Weights of a small model that answers yes/no questions on an image's attributes.
Model: encoder norm batchnorm, encoder activation relu, encoder depths [4, 7, 7], encoder widths [64, 96, 144], fusion encoder width 192, fusion encoder norm rmsnorm, fusion encoder activation geglu.
Training: 18500 steps, batches of 256.
Rows from block 3 of the image encoder of a small model that answers yes/no questions on an image's attributes, named by matrix and row number. Rows with one number belong to one channel. Each number is 128 + 24 x the weight over its row's rms, rounded and kept within 0 to 255. All counts start at 0.
After each channel's rows are labels from the 100 images, of 14848, where the channel reaches its highest value: "strongest on" is what is common among them. Only what is clearly more common there than usual is listed. The data: Sentinel-2 satellite tiles (TerraMesh). In brackets: how many of the 100, against the usual share in percent.
# convs0: first 3x3 conv (encoder.blocks.3.convs.0.weight, 64x64x3x3, each kernel summed), inputs 0-63
# convs1: second 3x3 conv (encoder.blocks.3.convs.1.weight, 64x64x3x3, transposed, each kernel summed), outputs 0-63

convs0.30 [114 109 134 123 136 159 128 117 129 132 145  95 121 148 117 148 145 131 102 140 137  59 147 144 150 180  81  90 122 121  97 119  96 112 146 113 138 122 110 103 142 129  85 110 155 118 127 103 103 134 165 144 115  76  80 116 118 148 112 134 165 118 121  89]
convs1.30 [143 141  85 141 143 117 149 136  77 151  96 131 118 119 144 155 151 123 105 171 113 146 124 136 147 105 134  96 180 143 156 136 102 149 135 117 110 146 131 162 138 201 147 108  90 117 143 151 106 131 107 155 115 128 122 127  95 133 136 151 141  73 150 120]
strongest on: built area (69 vs 37.5); crops (65 vs 38.8); main land cover: crops (41 vs 20.2)

convs0.62 [141 133  63  93 127 131 131 139 150 112 159 105 148 132 115  93  93 133  98 148 127 132 164 125 149 106  97 129 101 113  79 102 127 107 116 138 125 120 132  89 110 159 134 122 147 130  60 109 159 102 104 133 117 103 123 120 161 101 146  97 115  96 100 117]
convs1.62 [114 154 153 139 110 151 123  95 131  81 134 131 132 110 103 108 116 149 153  89 121 148 108 155  88 132 143 162  67 118 124 117 162 130 138 132 126 127  97 152 146 148 117 119 141 101 102 125 136 106 122 120  96 175 159 113 131 168 161 184 160 157 150 136]
strongest on: built area (64 vs 37.5); crops (64 vs 38.8); main land cover: crops (41 vs 20.2)

convs0.25 [177 141 107 135 142  89 108 127 112 151 112 107 150 138  86  79 112 141 115 128 104 112 154  91 119 140 160 122 141 151 103 100 144 132 135  96 114 106 113 135 106  72 140  80 127 130 126 126 159 156 134 129  94 160 147 106 171  98 149 123 103  92 119 115]
convs1.25 [146 128 141 131 143 181 124 156 147 134 151 128 124 186  93 156 122 108 149 112  87 137 122 121 104 131 144 127 120 150 157 125 129  98 186 158 122  90 150 130  85 184 146 140 136 129  94 157 109 111 125 178 130 129 152  92 126 119 108 114 119 120 124 144]
strongest on: flooded vegetation (29 vs 10.2)

convs0.12 [135  90 116 108 129  94  99 169 176 139 139 176 139 142 125 111  68  92 122 162  96 104 129 141 124 112 143 147 108 128 172 114 114 143 114  90 130  76 100 173 128 114 122 126 151 144 120 150 124 121 172 123 117 121 140 115 138 106 138  94 126 152 107 119]
convs1.12 [134 180 102 171 128 118 173 126 118 166 101 109 128 166 144 110 128 150 154 108 130  95 116 109 140 185 115 155  98 149 127 149 125 111 176 134 143 166 117  88 147 127 161 115 115 149 120 139 137 124 135 127 129 128 124 139 109 131 164 114 163  67 119 121]
strongest on: water (71 vs 40.4); crops (65 vs 38.8); built area (64 vs 37.5); flooded vegetation (32 vs 10.2)

convs0.14 [ 84 126 161 127 120 140  93  67 103 119 117 139 127 131 118 116 122 111 162  89 129 118 113 125 109 110 141 153 139  97 108 154 150  96 105  99 119 140  73 100 105  86  92 147  95 105 133  94 123 100  96  87 137 107 110 132 137 105 145 112 151 105 142 124]
convs1.14 [142 162  97 123 117 117 116 172 144 133 144 124 101 115  97 136 131  93 106 130  80 134 156 105 143  87 120 109 126  59 125  95 146  81 136 152 185 113 121 147  95 163 136 111 117  85 127 167 118 139 134 127 131 139 107  96 130 140 119 117 112 117 144 136]
strongest on: flooded vegetation (35 vs 10.2)

convs0.50 [ 91 117 172 128  88  76 119 104 136  91 102 114 155 155 108 105  62 150 129 125 116 145 124 142 107 130  88 105 101 125 130 119 121 117 142 120 100 154 129 140 124 135 129 132 146 110 146 147 130  89 117 184 139  82 126 101 162 126 130 116 105 101 139  96]
convs1.50 [129 127 162 128 107  76 124 159 153 109 108 133 130 113 149  98 161 120 130 114 136  86 128 118 116 143 137 156 155 118 126 125 103 114 140 116  77 101 133 142 147 105  69 145 126 139 135 146 129 149 134 121 126 112 142 210 100 132  93 146 153 155  97  98]
strongest on: snow or ice (45 vs 20.6); main land cover: snow or ice (42 vs 14.6)

convs0.49 [ 93  99 115 116 157 162 123 160 109  96 154 109 141 111 139 135 117 128 161 111 164 143 123 110  92 144 149  98  82 141 152 132 147 160 164 117  96  99 116 108 123  78 129 140  99 118 105 153 137 125 178 137 128 132 107  93 113 133 148 137 135  66 123 115]
convs1.49 [124 124 129 139 124  83  92 144 119 206 123 107 124 107 113 131 151 110 148 113 150 156 126 162 147 122  89 130 117 125 115 112 148 140 121 164 129 156 122  98  80 111 132  99 107  66 142 143 136 149 185 141 138 105 117 139 112 120 134 126 172 130 154 130]
strongest on: water (65 vs 40.4)

convs0.20 [177 110 128 144 101 137 108 114 132 130 125 109 135 124 168 152 156 110 149 118 113 135 119  76 114 111 114  96  81  92 142 114 155 121 131 136 141  71 142 150 128 136  84 156 138 101 120 122 141  95  65 117 121 118 126  92 146 145 126 118 110  75 137 142]
convs1.20 [113 127 112 158 128 169 106 179 140 124 134  97 133 107 100 114 139 106 159  74 128 144 147 164 148 103 135 144 166 111 124 123 141 135 115 148 169 184 116 151 133  86 135 119 142 175 140 113 113 138 117 149 119 157 147 123 127 130 170 174 159 113 121 108]
strongest on: crops (64 vs 38.8)

convs0.19 [154 118 100 106 112  86 118 136 146 126 101 139 126 139 112 137 140 121  92 117 179 134 161 129 141 164 126  64 110 116 159  98 157 121 143  98  95 106 120 143 127 146  85 164  87 136  80 123 103  92 119 127  99 119 154 123 113 147 134 162 135 126  97 126]
convs1.19 [128 119 131 110 108  81 119 105 124 100 157 144 169 148 120 136 161  87  74 156 147 120 138 155 119 171 129 125 127 121  96 127 160 102 117 154 133 123  88  98 141 107  59 126 161  85 130 147 131 119 158 149 129 146 141 114 151 127 146 111 118  94 123 117]
strongest on: snow or ice (53 vs 20.6); main land cover: snow or ice (50 vs 14.6)