config = dict(
    encoder_arch='resnet',
    model="model that answers yes/no questions on an image's attributes",
    dataset='Sentinel-2 satellite tiles (TerraMesh)',
    train_examples=145000,
    image_size=64,
    crop_scale_min=0.7,
    horizontal_flip=True,
    color_jitter=0.2,
    questions_per_image=8,
    encoder_norm='batchnorm',
    encoder_activation='relu',
    encoder_depths=[4, 7, 7],
    encoder_kernel_size=3,
    encoder_stem='deep',
    encoder_avg_pool_shortcut=True,
    encoder_widths=[64, 96, 144],
    fusion='cross_attention',
    fusion_encoder_width=192,
    fusion_encoder_layers=8,
    fusion_encoder_norm='rmsnorm',
    fusion_encoder_norm_position='pre',
    fusion_encoder_activation='geglu',
    fusion_encoder_mlp_ratio=4,
    fusion_encoder_head_dim=32,
    fusion_encoder_fused_qkv=True,
    fusion_encoder_bias='none',
    fusion_encoder_qk_norm=False,
    fusion_encoder_parallel_block=False,
    fusion_encoder_inner_norm=False,
    fusion_encoder_drop_path=0.15,
    fusion_encoder_positions='rope',
    fusion_encoder_cross_attention_every=1,
    init='torch_default',
    residual_init='scaled_by_depth',
    optimizer='soap',
    beta2=0.99,
    learning_rate=0.0018,
    beta1=0.95,
    shampoo_beta=0.95,
    eps=1e-08,
    precondition_frequency=25,
    max_precond_dim=512,
    one_sided=False,
    adamw_lr_other_params=0.0022,
    max_grad_norm=0.5,
    max_steps=18500,
    batch_size=256,
    epochs=32.7,
    lr_schedule='cosine',
    final_lr_fraction=0,
    warmup_steps=1850,
    weight_decay=0.07,
    adamw_weight_decay_other_params=0.01,
)
Rows from block 3 of the image encoder of a small model that answers yes/no questions on an image's attributes, named by matrix and row number. Rows with one number belong to one channel. Each number is 128 + 24 x the weight over its row's rms, rounded and kept within 0 to 255. All counts start at 0. Numbers have three digits each. After the name is the row's rms in percent of the matrix's.
After each channel's rows are labels from the 100 images, of 14848, where the channel reaches its highest value: "peak on" is the class under the peak. Only what is clearly more common there than usual is listed. The data: Sentinel-2 satellite tiles (TerraMesh). In brackets: how many of the 100.
# convs0: first 3x3 conv (encoder.blocks.3.convs.0.weight, 64x64x3x3, each kernel summed), inputs 0-63
# convs1: second 3x3 conv (encoder.blocks.3.convs.1.weight, 64x64x3x3, transposed, each kernel summed), outputs 0-63

convs0.24 107:157125102159152122073106122090133077116119155105135125121118108103138086130094129159112126137110087132112108117125133111114159131123177145132144131122161110116125045097132101105148105115129135
convs1.24 110:168101142153134187124104134159172123129168115103107089170109096148126146120126158145128115149100117116147093122136118137143127130121134171119087127153123161090102143152145138111145120161083158
peak on: snow or ice (52)

convs0.6 092:175141143108126092109099129129109095137119117134123119137096160098138104114131129093096079110118151137144115112134102124123114116082110124161139124143111140134109099060189128134146142123152072
convs1.6 097:131122131141111140115121126126168118148122100137154128154124145162082127084122091164135125128136115155137119128151169171172115133150149097175080146094086081127138104144163114102105131136152122
peak on: built area (77)

convs0.43 087:127131094131120092086091135137122088105119107117109112089080166076126108185116126127157144132113102106142119110090118085142115158148140106112122133139128117132108090109163124130148142126161090
convs1.43 091:114130155121136140174154177128137117124076110122192126139189146126147194134109147115101142133148142080132144115120154129146108106113148133147156128127134152148147137141133153079136120140143139
peak on: snow or ice (32)

convs0.10 088:120124185091136081103158155112110109149094126113128118160128110067112110118146099127090068121125100129128122142140123116118134169154112155164157154132133158118092160114117136106139138119117104
convs1.10 094:147106135166132130141089087158136131126139149162120141096144125161166106133127147114111093120136093121126148093120110143115165097110157128117117091112196127123150115114107107131128185163150092
peak on: snow or ice (60)

convs0.2 100:084140119138129138152113110149092082086131134123063085138076121138129119093113101125149133098108156129129103100121144103114133090088138120100126157160134087127123114106142145135085151120122137
convs1.2 088:121103120159124119092153120146111116110124104162092103118123082149125094160112088111120075086121129143110105155123091092074135135125136108131137102148134122139148115105130107167145161133164088
peak on: snow or ice (34)

convs0.9 088:143139156121122111121144124126160133127120130146129182124123134073096097107155084089096134107118156133158118131119120135143119118152132128105112118088056113136103123111063102139147113094147109
convs1.9 108:096174091119074133126138179106144110138113111155146129138148117123119136109092145108150129136120137144125106107177168150187119119138178147141141122147147187097110124143161134132138129118117111
peak on: snow or ice (40)