A small model that answers yes/no questions on an image's attributes, trained from scratch.
Training: soap at rate 0.0018, 18500 steps, batches of 256.
Rows from block 12 of the image encoder of a small model that answers yes/no questions on an image's attributes, named by matrix and row number. Rows with one number belong to one channel. Each number is 128 + 32 x the weight over its row's rms, rounded and kept within 0 to 255. All counts start at 0. Numbers have three digits each.
After each channel's rows are labels from the 100 images, of 14848, where the channel reaches its highest value: "strongest on" is what is common among them; "lies over" is the class under the peak. Only what is clearly more common there than usual is listed. The data: Sentinel-2 satellite tiles (TerraMesh). In brackets: how many of the 100.
# convs0: first 3x3 conv (encoder.blocks.12.convs.0.weight, 144x144x3x3, each kernel summed), inputs 0-35
# convs1: second 3x3 conv (encoder.blocks.12.convs.1.weight, 144x144x3x3, transposed, each kernel summed), outputs 0-35

convs0.11:135119141194147113081096127144182097152116161112131155121120132114138137176123128135082119095146116173121118
convs1.11:120072147169213170129138111091194108114169140141126135108153081058138080093136159120152116129205162165113186
strongest on: trees (95); crops (65); main land cover: trees (42)
lies over: trees (49)

convs0.33:139102032136095128159125155090142134176138097115151147155144177116103204195101128068125141069114150149126104
convs1.33:138124128072114101131110145106103129093137104147080117140151104209132139116121093152172166119133145172096120
strongest on: clouds (67)
lies over: clouds (39)

convs0.16:081165107121154122127187089126147112197152142140139114109145126136157110131084170121099109137096141105127196
convs1.16:139108117115145132141133135128130134121093114070103073091164137140060119182155087128120158171140090165117101
strongest on: snow or ice (57); main land cover: snow or ice (39)
lies over: snow or ice (38)

convs0.48:041150139107053124101115128146135175095216162132127165085095092064114101117119128140111120142043113116132133
convs1.48:125156152135155120134107195101125148080137149174131131126081112135083124210132117160053091137085136135177155
strongest on: built area (100); crops (99); main land cover: crops (71)
lies over: crops (60)

convs0.121:120121154158143097097153119122115132143154114116087105143091142120135088095082164064153154177126163173173125
convs1.121:085135163166147118129145123126121121136105102124173094114107091100115220149148116101124193134195166147137103
strongest on: main land cover: trees (49)
lies over: trees (54)

convs0.90:097085141157147205094102163115070096137085082113125143178131109139137132173097117166104108083109129112115163
convs1.90:141112103111139180045183097086105109139134078105164182147162135111183130091093127132098138161114147112096118
strongest on: crops (68); main land cover: crops (53)
lies over: crops (46)

convs0.12:141098033145163140135164164103184074154119104163135133095165156118161182170125204155164155099121116107120158
convs1.12:123142088122128105122087205152146153104130112079121114104143136126153135159149087103080116094120084155121145
strongest on: clouds (73); main land cover: clouds (31)
lies over: clouds (69)

convs0.83:149139112129195128144128116171073130081241120171140136097131112131163157115121079138132086041158154112046116
convs1.83:096092116105112119153156101101119148137216176139117145108153121110153091116149122142071086110113116045156127
strongest on: trees (94); main land cover: trees (68); water (65)
lies over: trees (76)

convs0.102:125176088186162129097154094106103103049108140153109213106156146102126169135128101055170135138095119136135148
convs1.102:084084129163113132128134128151114095084110113133131116137161136134077191160168122112136100159120104177145149
strongest on: crops (94); main land cover: crops (86); built area (70)
lies over: crops (85)

convs0.47:120099164145102102128112115088125123151182179156098142141124063144127082133100146130107152129107176111095104
convs1.47:156094094101120175129096111135173086156188162100131133078141129122104168085142104138102087214178145099121118
strongest on: trees (89); snow or ice (58)
lies over: trees (54)

convs0.40:134118071070154116170119083164092198162083158188106189138112129127154049137140142102106141103116098066135113
convs1.40:205140116142152120160128137159174160118090150205148131136151153102124099113166134131134157074073088132144184
strongest on: built area (88); crops (85); main land cover: crops (61)
lies over: crops (42); built area (34)

convs0.105:141075126155182132153124095090192114101115114122190154082078105143118121148128161109200172204124087060082138
convs1.105:118130101149081153142131104103166181150113118140093184113094145123107102123147196131127094141169072129210136
strongest on: trees (88); snow or ice (68); main land cover: snow or ice (43)
lies over: trees (50)

convs0.67:132141095158139105102112125150133048108162157150094130165097171125197084131047163112135106182125159131119119
convs1.67:142111128111148147160129178165150095096130181139208162120071205085202087080110103121149100158156128091096163
strongest on: bare ground (62); main land cover: rangeland (47)
lies over: rangeland (47)

convs0.56:117058121106066144077075122086156153090150147104150141140048144117103158085105145151143123180089071101135130
convs1.56:110105116140115137149126168151114148130189142150094121091104210057146111111175099138102137122060094108164159
strongest on: trees (92); snow or ice (77); main land cover: trees (44); main land cover: snow or ice (41)
lies over: trees (63)

convs0.58:173126169101145163119155108098089137182158183103121178097112141107123143118136153153167096102148151090165153
convs1.58:121166093110078157078189098119071137131098168074109144088151160161109097166098097120096126124146072117137091
strongest on: crops (83); built area (78); main land cover: crops (64)
lies over: crops (63)

convs0.43:116139129160172134087092118147135070127158154121105107104151137087132115117155099154071044138061150119090158
convs1.43:140158157100158086131128109113119129138123130071122177094131074110107123097136138141062086143151153117167120
strongest on: water (67); main land cover: water (30); flooded vegetation (29)
lies over: water (33)

convs0.1:111124124115160105109071150142128084145137148150108070161202162118096134157208153111129174166128093080165122
convs1.1:187148119145141118101165139111130093181125125083132174126101184092177114136128126181066139111138127166158174
strongest on: snow or ice (62); main land cover: snow or ice (52)
lies over: snow or ice (55)

convs0.92:125123128135127078193139089094123102096094143077144121102194134074159064078191114127126135146111118103073115
convs1.92:109105168132140111186143130128155110175148128105140109141111185106100141091061181098181155135112093184166092
strongest on: clouds (91); main land cover: trees (40)
lies over: clouds (62)

convs0.5:109141125170098131103147119105166122125125100102121116077125159126074159132132117144096093107132090098088071
convs1.5:114122141155091075107134152156105114128155151099117167080105122092147148207137111192112174137171114095137100
strongest on: snow or ice (60); main land cover: snow or ice (44)
lies over: snow or ice (42)

convs0.54:120112102129152170138168155161195139091139181157115092126152145107180166139114104149060078130115118084127175
convs1.54:126121156130158070139136125119147120186174189194140105141156136143130103117111087136162127121166075051132158
strongest on: crops (80); main land cover: crops (46)
lies over: crops (47)

convs0.86:141142124048094128086070115137156161127140130162104117170116116141113191167132133150094091111098061070106127
convs1.86:065109104073182112074124126142098149097106130155134155116207173109101152143105087145125162156105106072173148
strongest on: main land cover: rangeland (45)
lies over: rangeland (50)

convs0.119:136125130072153111121120117120179103065132134140159158132116122125063118155123143179096192154183168123137142
convs1.119:098073159132123117167125127142151089124090129139117096111141185197172080102167151128165081152081114128127130
strongest on: main land cover: built area (28)
lies over: built area (37)

convs0.27:170086069106116094094137097122189106080133126147125136111119070108107145232100107170125127185110140152176148
convs1.27:104129094072101178110147090156123157132198116126144141085132173092113149156146081136133142181136188118121161
strongest on: snow or ice (80); main land cover: snow or ice (79)
lies over: snow or ice (79)

convs0.106:154143143153135094148159130134153110169071151054080078111114081107100121129126123088131121072169146128113039
convs1.106:142108099171123142119159143121135133197099122160117110167096069096133130110164131085107124095082030123093095
strongest on: crops (95); main land cover: crops (89)
lies over: crops (89)

convs0.103:150162131140159136134187146137124168138081087102138135179075058149131095128081096123083133063155157162172094
convs1.103:162197105151173164168143095121130074119120146184126150149130113167095120132060104126093166101112130116134159
strongest on: bare ground (73); flooded vegetation (27); main land cover: bare ground (26)
lies over: bare ground (27)

convs0.120:117129090165073088092113150134154156062153113073116080119175154121130122134154139111121098118112110171195126
convs1.120:139120086109166124087090131130175123156127122119166094131137132142151148104190139075145135099071106103112162
strongest on: trees (93); crops (79); built area (62); main land cover: crops (59)
lies over: crops (49)

convs0.126:126104106151102125101086111200169184124151129141180151149122125121088095130101098113088134113135068110173140
convs1.126:097126128103080144116111124155104148150119178222075103154117145135108150129116148078080127130091025153098156
strongest on: main land cover: trees (43)
lies over: trees (44)

convs0.101:158152127130134152114121106131171111141184123115155194061186182100164157123087137157127170183175109099155107
convs1.101:105170122117123153094111173148126149172118144094183143126142096188159128090097175135125129116170140124136137
strongest on: water (82); main land cover: water (54); flooded vegetation (32)
lies over: water (53)

convs0.76:125135124123071113080227135176112112099157151123118144097139142127077100141122086130138095177173087170166140
convs1.76:141089108204122126127196183123125135135095103103129126172169096103130124118107126108127190160172109112088134
strongest on: built area (97); crops (89); main land cover: crops (66)
lies over: crops (68)

convs0.130:105132136124126177131154125063067162136179147128123095130125161115132146149157163084138198124136145167149097
convs1.130:083109121117101133127190095152108165098141104196159095090108112148142122142133140104160095111075096128089117
strongest on: clouds (49); snow or ice (45); main land cover: snow or ice (35); main land cover: clouds (25)
lies over: clouds (40); snow or ice (33)

convs0.128:092122082173125109129106142125174101067133118126146109141057175140060074109131123211094148098116126095107133
convs1.128:112109082159151182123115133088157074158127136128186142168132114077101081066181091094138131109165133175175086
strongest on: crops (82); built area (78); main land cover: crops (49)
lies over: crops (47)