Weights of a small model that answers yes/no questions on an image's attributes.
Model: 9.81M parameters, 64-pixel images, encoder arch resnet, encoder norm batchnorm, encoder activation relu, encoder depths [4, 7, 7], encoder widths [64, 96, 144], fusion encoder layers 8, fusion encoder norm rmsnorm, fusion encoder activation geglu.
Training: soap at rate 0.0018, 18500 steps, batches of 256.
Data: 145000 training examples, 32.7 epochs.
Rows from block 2 of the image encoder of a small model that answers yes/no questions on an image's attributes, named by matrix and row number. Rows with one number belong to one channel. Each number is 200 + 40 x the weight over its row's rms, rounded and kept within 0 to 999. All counts start at 0.
After each channel's rows are labels from the 100 images, of 14848, where the channel reaches its highest value: "strongest on" is what is common among them. Only what is clearly more common there than usual is listed. The data: Sentinel-2 satellite tiles (TerraMesh). In brackets: how many of the 100.
# convs0: first 3x3 conv (encoder.blocks.2.convs.0.weight, 64x64x3x3, each kernel summed), inputs 0-63
# convs1: second 3x3 conv (encoder.blocks.2.convs.1.weight, 64x64x3x3, transposed, each kernel summed), outputs 0-63

convs0.29,251,164,188,212,264,211,176,188,267,171,238,189,160,219,186,235,124,168,91,127,194,180,206,150,140,175,195,158,152,171,213,113,146,212,144,207,143,196,160,244,127,155,209,243,243,183,246,185,178,207,185,249,241,188,199,196,220,202,200,175,273,177,208,208
convs1.29,241,171,232,236,135,107,253,223,228,241,241,138,200,186,183,189,139,222,247,198,255,144,240,161,312,228,233,203,151,275,140,178,252,214,181,154,234,247,138,220,177,186,211,220,207,182,168,233,192,194,201,207,216,213,255,204,214,226,251,265,218,170,174,216
strongest on: water (66); flooded vegetation (30)

convs0.28,221,167,232,194,192,202,151,138,255,267,265,206,220,157,167,187,229,148,240,136,174,136,120,142,192,241,204,142,226,217,208,200,211,150,232,216,236,165,209,132,188,146,165,225,163,161,139,143,140,202,128,177,253,130,190,173,231,212,239,186,189,232,192,226
convs1.28,193,199,146,191,263,233,193,193,168,188,146,163,141,204,285,180,194,198,200,263,168,216,210,222,190,181,201,171,155,77,262,212,265,196,196,152,246,216,181,262,183,213,202,177,217,175,268,209,171,131,169,233,194,147,105,196,148,233,187,191,139,214,227,234
strongest on: built area (67); crops (67); main land cover: built area (25)

convs0.53,126,211,192,145,194,222,212,272,298,116,197,210,202,190,218,155,237,153,177,167,164,146,180,201,193,186,150,153,131,154,82,171,233,187,188,178,262,108,212,180,223,244,186,166,209,209,205,216,177,188,210,209,242,175,195,236,174,144,232,181,217,193,256,209
convs1.53,170,206,302,226,143,176,213,163,157,134,238,211,142,227,221,205,143,213,92,173,221,211,234,207,244,140,164,166,228,133,279,195,152,213,186,222,194,182,150,203,180,197,228,198,231,175,200,185,209,205,230,144,243,288,176,243,176,140,182,188,219,210,128,208
strongest on: snow or ice (44); main land cover: snow or ice (34)

convs0.33,206,253,207,168,240,123,179,108,214,187,179,166,203,188,214,205,156,166,131,141,214,106,246,190,182,131,173,147,212,144,208,268,204,162,204,167,194,169,190,116,207,178,174,187,208,189,148,209,240,205,155,216,223,158,180,134,254,191,160,184,271,198,150,245
convs1.33,168,180,297,270,112,207,232,255,192,229,235,187,129,196,195,238,233,184,148,222,233,179,190,216,197,255,189,274,183,156,192,145,233,181,200,236,156,126,264,219,142,159,191,158,194,166,235,156,175,186,166,181,135,233,150,199,187,213,181,253,250,236,190,150
strongest on: crops (82); built area (81); main land cover: crops (44)

convs0.37,259,233,217,169,170,286,245,138,222,147,153,205,214,171,274,147,164,139,133,197,224,100,202,208,251,200,152,169,179,136,145,168,182,240,208,198,157,174,218,227,214,146,171,198,208,239,221,189,145,176,267,230,171,260,172,192,177,217,220,213,192,184,172,131
convs1.37,210,179,227,275,230,69,176,215,188,176,254,199,174,184,196,257,161,236,201,242,234,269,218,242,307,241,207,205,196,241,219,263,284,129,183,228,254,236,174,189,188,203,228,174,211,146,217,217,237,233,213,167,218,195,261,231,205,193,194,155,201,204,246,178
strongest on: built area (63)

convs0.34,195,135,197,185,209,223,71,209,166,122,157,166,180,213,159,229,182,157,171,144,190,204,164,244,209,195,138,159,237,245,164,106,192,135,219,215,144,208,172,154,175,188,202,236,202,176,203,200,215,211,272,179,222,194,204,168,245,230,156,116,250,170,245,213
convs1.34,200,172,211,206,160,118,150,193,192,151,286,249,203,203,203,230,218,178,109,212,154,177,218,218,285,161,148,220,249,189,199,205,184,209,120,184,237,148,263,236,218,170,135,283,212,194,145,194,219,229,204,256,189,239,228,172,213,202,237,225,206,124,237,161
strongest on: main land cover: crops (45)

convs0.63,180,171,163,188,201,175,227,209,195,145,182,144,254,183,209,55,105,213,204,170,245,136,245,150,226,154,223,224,184,156,199,190,259,251,210,186,155,153,224,164,171,151,200,200,194,231,191,143,253,177,154,171,218,269,213,208,174,172,196,225,214,219,122,199
convs1.63,197,178,225,139,155,137,238,143,252,212,226,245,143,171,159,171,296,202,254,171,227,196,218,216,183,246,249,145,227,239,253,197,206,203,233,193,211,130,249,225,222,140,262,181,215,209,209,269,218,237,162,217,213,145,204,156,243,226,176,217,255,284,251,176
strongest on: crops (70); built area (68); main land cover: crops (42)

convs0.43,193,202,221,202,232,161,176,226,196,106,162,268,208,112,158,226,241,208,218,174,248,189,149,144,262,242,156,118,164,189,131,223,188,258,199,184,191,167,253,174,139,219,229,212,196,160,194,168,209,165,224,200,325,144,209,186,191,211,255,210,213,177,185,207
convs1.43,229,184,157,263,241,205,231,182,275,167,220,144,175,203,149,176,257,244,177,203,194,259,175,280,241,239,291,103,195,215,182,203,171,196,235,208,161,146,210,190,271,178,222,204,220,215,202,156,204,221,233,254,138,207,168,110,246,229,204,223,186,258,201,232
strongest on: snow or ice (68); main land cover: snow or ice (40); flooded vegetation (28)

convs0.61,179,210,208,191,202,143,141,142,188,238,201,205,195,183,186,212,179,153,180,180,220,182,161,195,221,143,120,143,194,220,134,201,200,147,156,129,160,191,177,150,152,178,217,200,201,245,88,168,205,226,216,239,228,99,172,124,282,176,227,192,238,233,161,217
convs1.61,191,221,210,226,199,162,210,247,207,220,174,241,237,161,209,207,207,143,146,179,170,120,159,184,206,230,255,191,231,118,137,172,144,258,238,247,126,246,164,155,275,176,191,238,228,194,181,218,198,201,192,154,257,193,199,294,131,268,166,197,187,229,253,179
strongest on: crops (64); built area (63); main land cover: crops (45)

convs0.46,184,186,179,204,137,135,151,140,226,167,176,163,140,189,238,231,171,188,149,124,191,200,250,145,183,114,213,167,195,133,248,220,241,157,223,188,134,163,119,166,211,169,181,174,126,189,186,188,200,164,207,172,217,187,164,159,250,145,188,166,267,185,257,178
convs1.46,230,175,184,243,200,221,296,257,216,174,210,137,246,184,141,255,226,177,160,237,194,216,221,206,154,209,185,187,214,139,282,233,202,190,117,252,216,168,206,231,150,192,224,191,197,167,217,211,200,277,223,111,151,217,209,156,244,235,239,91,186,204,198,178
strongest on: crops (84); built area (77); main land cover: crops (63)

convs0.60,153,220,259,196,197,134,163,173,181,181,203,137,157,227,161,265,141,169,220,104,177,227,203,184,158,149,200,197,235,164,195,251,247,201,204,107,198,184,194,114,187,198,217,234,258,150,184,188,221,137,152,119,194,169,202,197,219,179,274,159,186,165,192,239
convs1.60,161,181,150,238,152,245,237,166,249,146,169,240,168,179,208,153,242,213,142,147,248,158,210,257,265,212,210,226,153,189,186,172,265,166,239,212,205,240,201,162,222,108,228,151,220,166,220,193,174,180,219,130,107,139,185,156,241,201,151,210,233,241,160,227
strongest on: crops (69); water (66); built area (63); main land cover: crops (45)

convs0.51,235,246,232,236,200,161,173,180,119,233,171,175,192,180,189,80,188,190,237,165,168,194,155,265,236,208,216,108,216,210,205,148,176,146,168,193,134,174,227,207,184,135,186,160,148,218,150,215,137,247,134,208,216,204,161,192,197,226,150,158,247,267,200,195
convs1.51,164,169,127,172,133,235,175,236,212,178,161,164,237,210,225,218,222,165,160,180,220,187,247,125,241,153,155,247,150,198,175,193,147,194,210,153,230,268,160,200,205,279,242,169,186,211,192,280,209,183,208,216,301,272,228,253,145,240,214,184,162,250,219,214
strongest on: flooded vegetation (37)

convs0.59,264,253,208,261,212,214,213,202,184,208,167,161,123,194,220,199,177,191,185,110,229,161,233,87,200,182,152,228,222,218,169,221,245,223,228,194,299,203,139,109,214,241,275,207,152,171,231,195,178,179,166,149,213,185,185,200,154,143,189,174,194,213,245,223
convs1.59,128,170,235,136,202,160,123,166,205,234,270,262,212,170,197,179,236,128,213,230,219,213,156,286,259,224,196,165,205,149,217,216,172,244,126,166,134,226,196,185,212,143,157,203,179,201,187,146,189,159,184,242,200,208,134,222,143,225,290,189,204,182,200,230
strongest on: snow or ice (78); main land cover: snow or ice (51)

convs0.25,258,168,136,186,152,266,106,190,217,211,183,152,213,225,200,246,124,149,210,186,133,233,215,235,151,122,199,166,273,163,229,237,192,150,122,178,183,194,175,223,232,208,212,241,254,153,126,186,189,189,228,198,140,210,223,239,210,226,196,190,246,207,140,204
convs1.25,184,266,182,222,222,211,231,248,102,240,236,271,264,232,185,271,209,187,201,175,233,157,167,247,157,185,193,161,187,186,140,175,201,134,212,198,264,209,274,133,247,186,193,137,148,206,178,177,243,168,161,190,220,172,111,214,219,195,163,196,262,221,167,194
strongest on: main land cover: snow or ice (34)

convs0.57,206,197,195,219,203,138,220,152,239,186,132,174,122,217,209,205,269,150,225,187,238,190,184,169,234,256,110,168,218,99,168,194,248,184,181,200,260,183,187,156,180,132,221,183,187,232,119,208,181,215,301,242,189,199,132,151,188,229,175,190,222,199,188,160
convs1.57,192,205,188,182,195,163,143,203,238,216,162,211,287,192,212,240,162,177,147,195,221,246,196,198,220,221,174,207,265,144,208,179,197,202,215,249,208,275,143,149,196,288,217,165,206,262,193,137,193,187,189,92,245,234,154,165,239,191,248,123,163,142,254,222
strongest on: water (70); flooded vegetation (33)

convs0.32,193,229,219,224,200,241,145,188,168,125,188,213,202,173,221,257,135,163,207,261,187,204,190,68,220,158,203,210,167,167,179,220,164,133,148,163,225,169,199,214,186,156,210,181,157,192,220,193,211,270,232,221,254,106,204,123,192,192,156,234,258,170,147,175
convs1.32,190,166,143,176,223,183,169,212,174,206,165,221,132,211,248,152,182,161,224,102,218,232,223,234,212,196,239,237,199,183,277,178,197,199,201,185,261,201,223,187,193,227,174,156,202,138,299,205,172,209,241,148,125,283,151,243,202,174,161,134,186,251,219,273
strongest on: built area (66); crops (65); clouds (41)

convs0.8,234,200,226,206,179,213,215,122,214,219,157,141,142,227,152,263,185,160,195,122,131,158,227,181,153,144,203,195,193,134,221,249,201,182,165,184,217,232,165,111,262,139,159,226,134,160,170,195,172,172,199,161,211,173,193,237,181,193,180,190,235,264,277,150
convs1.8,168,201,198,149,269,222,179,223,148,169,201,177,155,179,194,203,202,207,234,241,211,174,250,248,144,209,192,184,188,173,203,148,183,176,221,190,187,163,291,175,192,373,185,186,126,204,173,180,150,274,202,251,209,223,215,211,223,188,235,228,210,122,166,194
strongest on: snow or ice (44)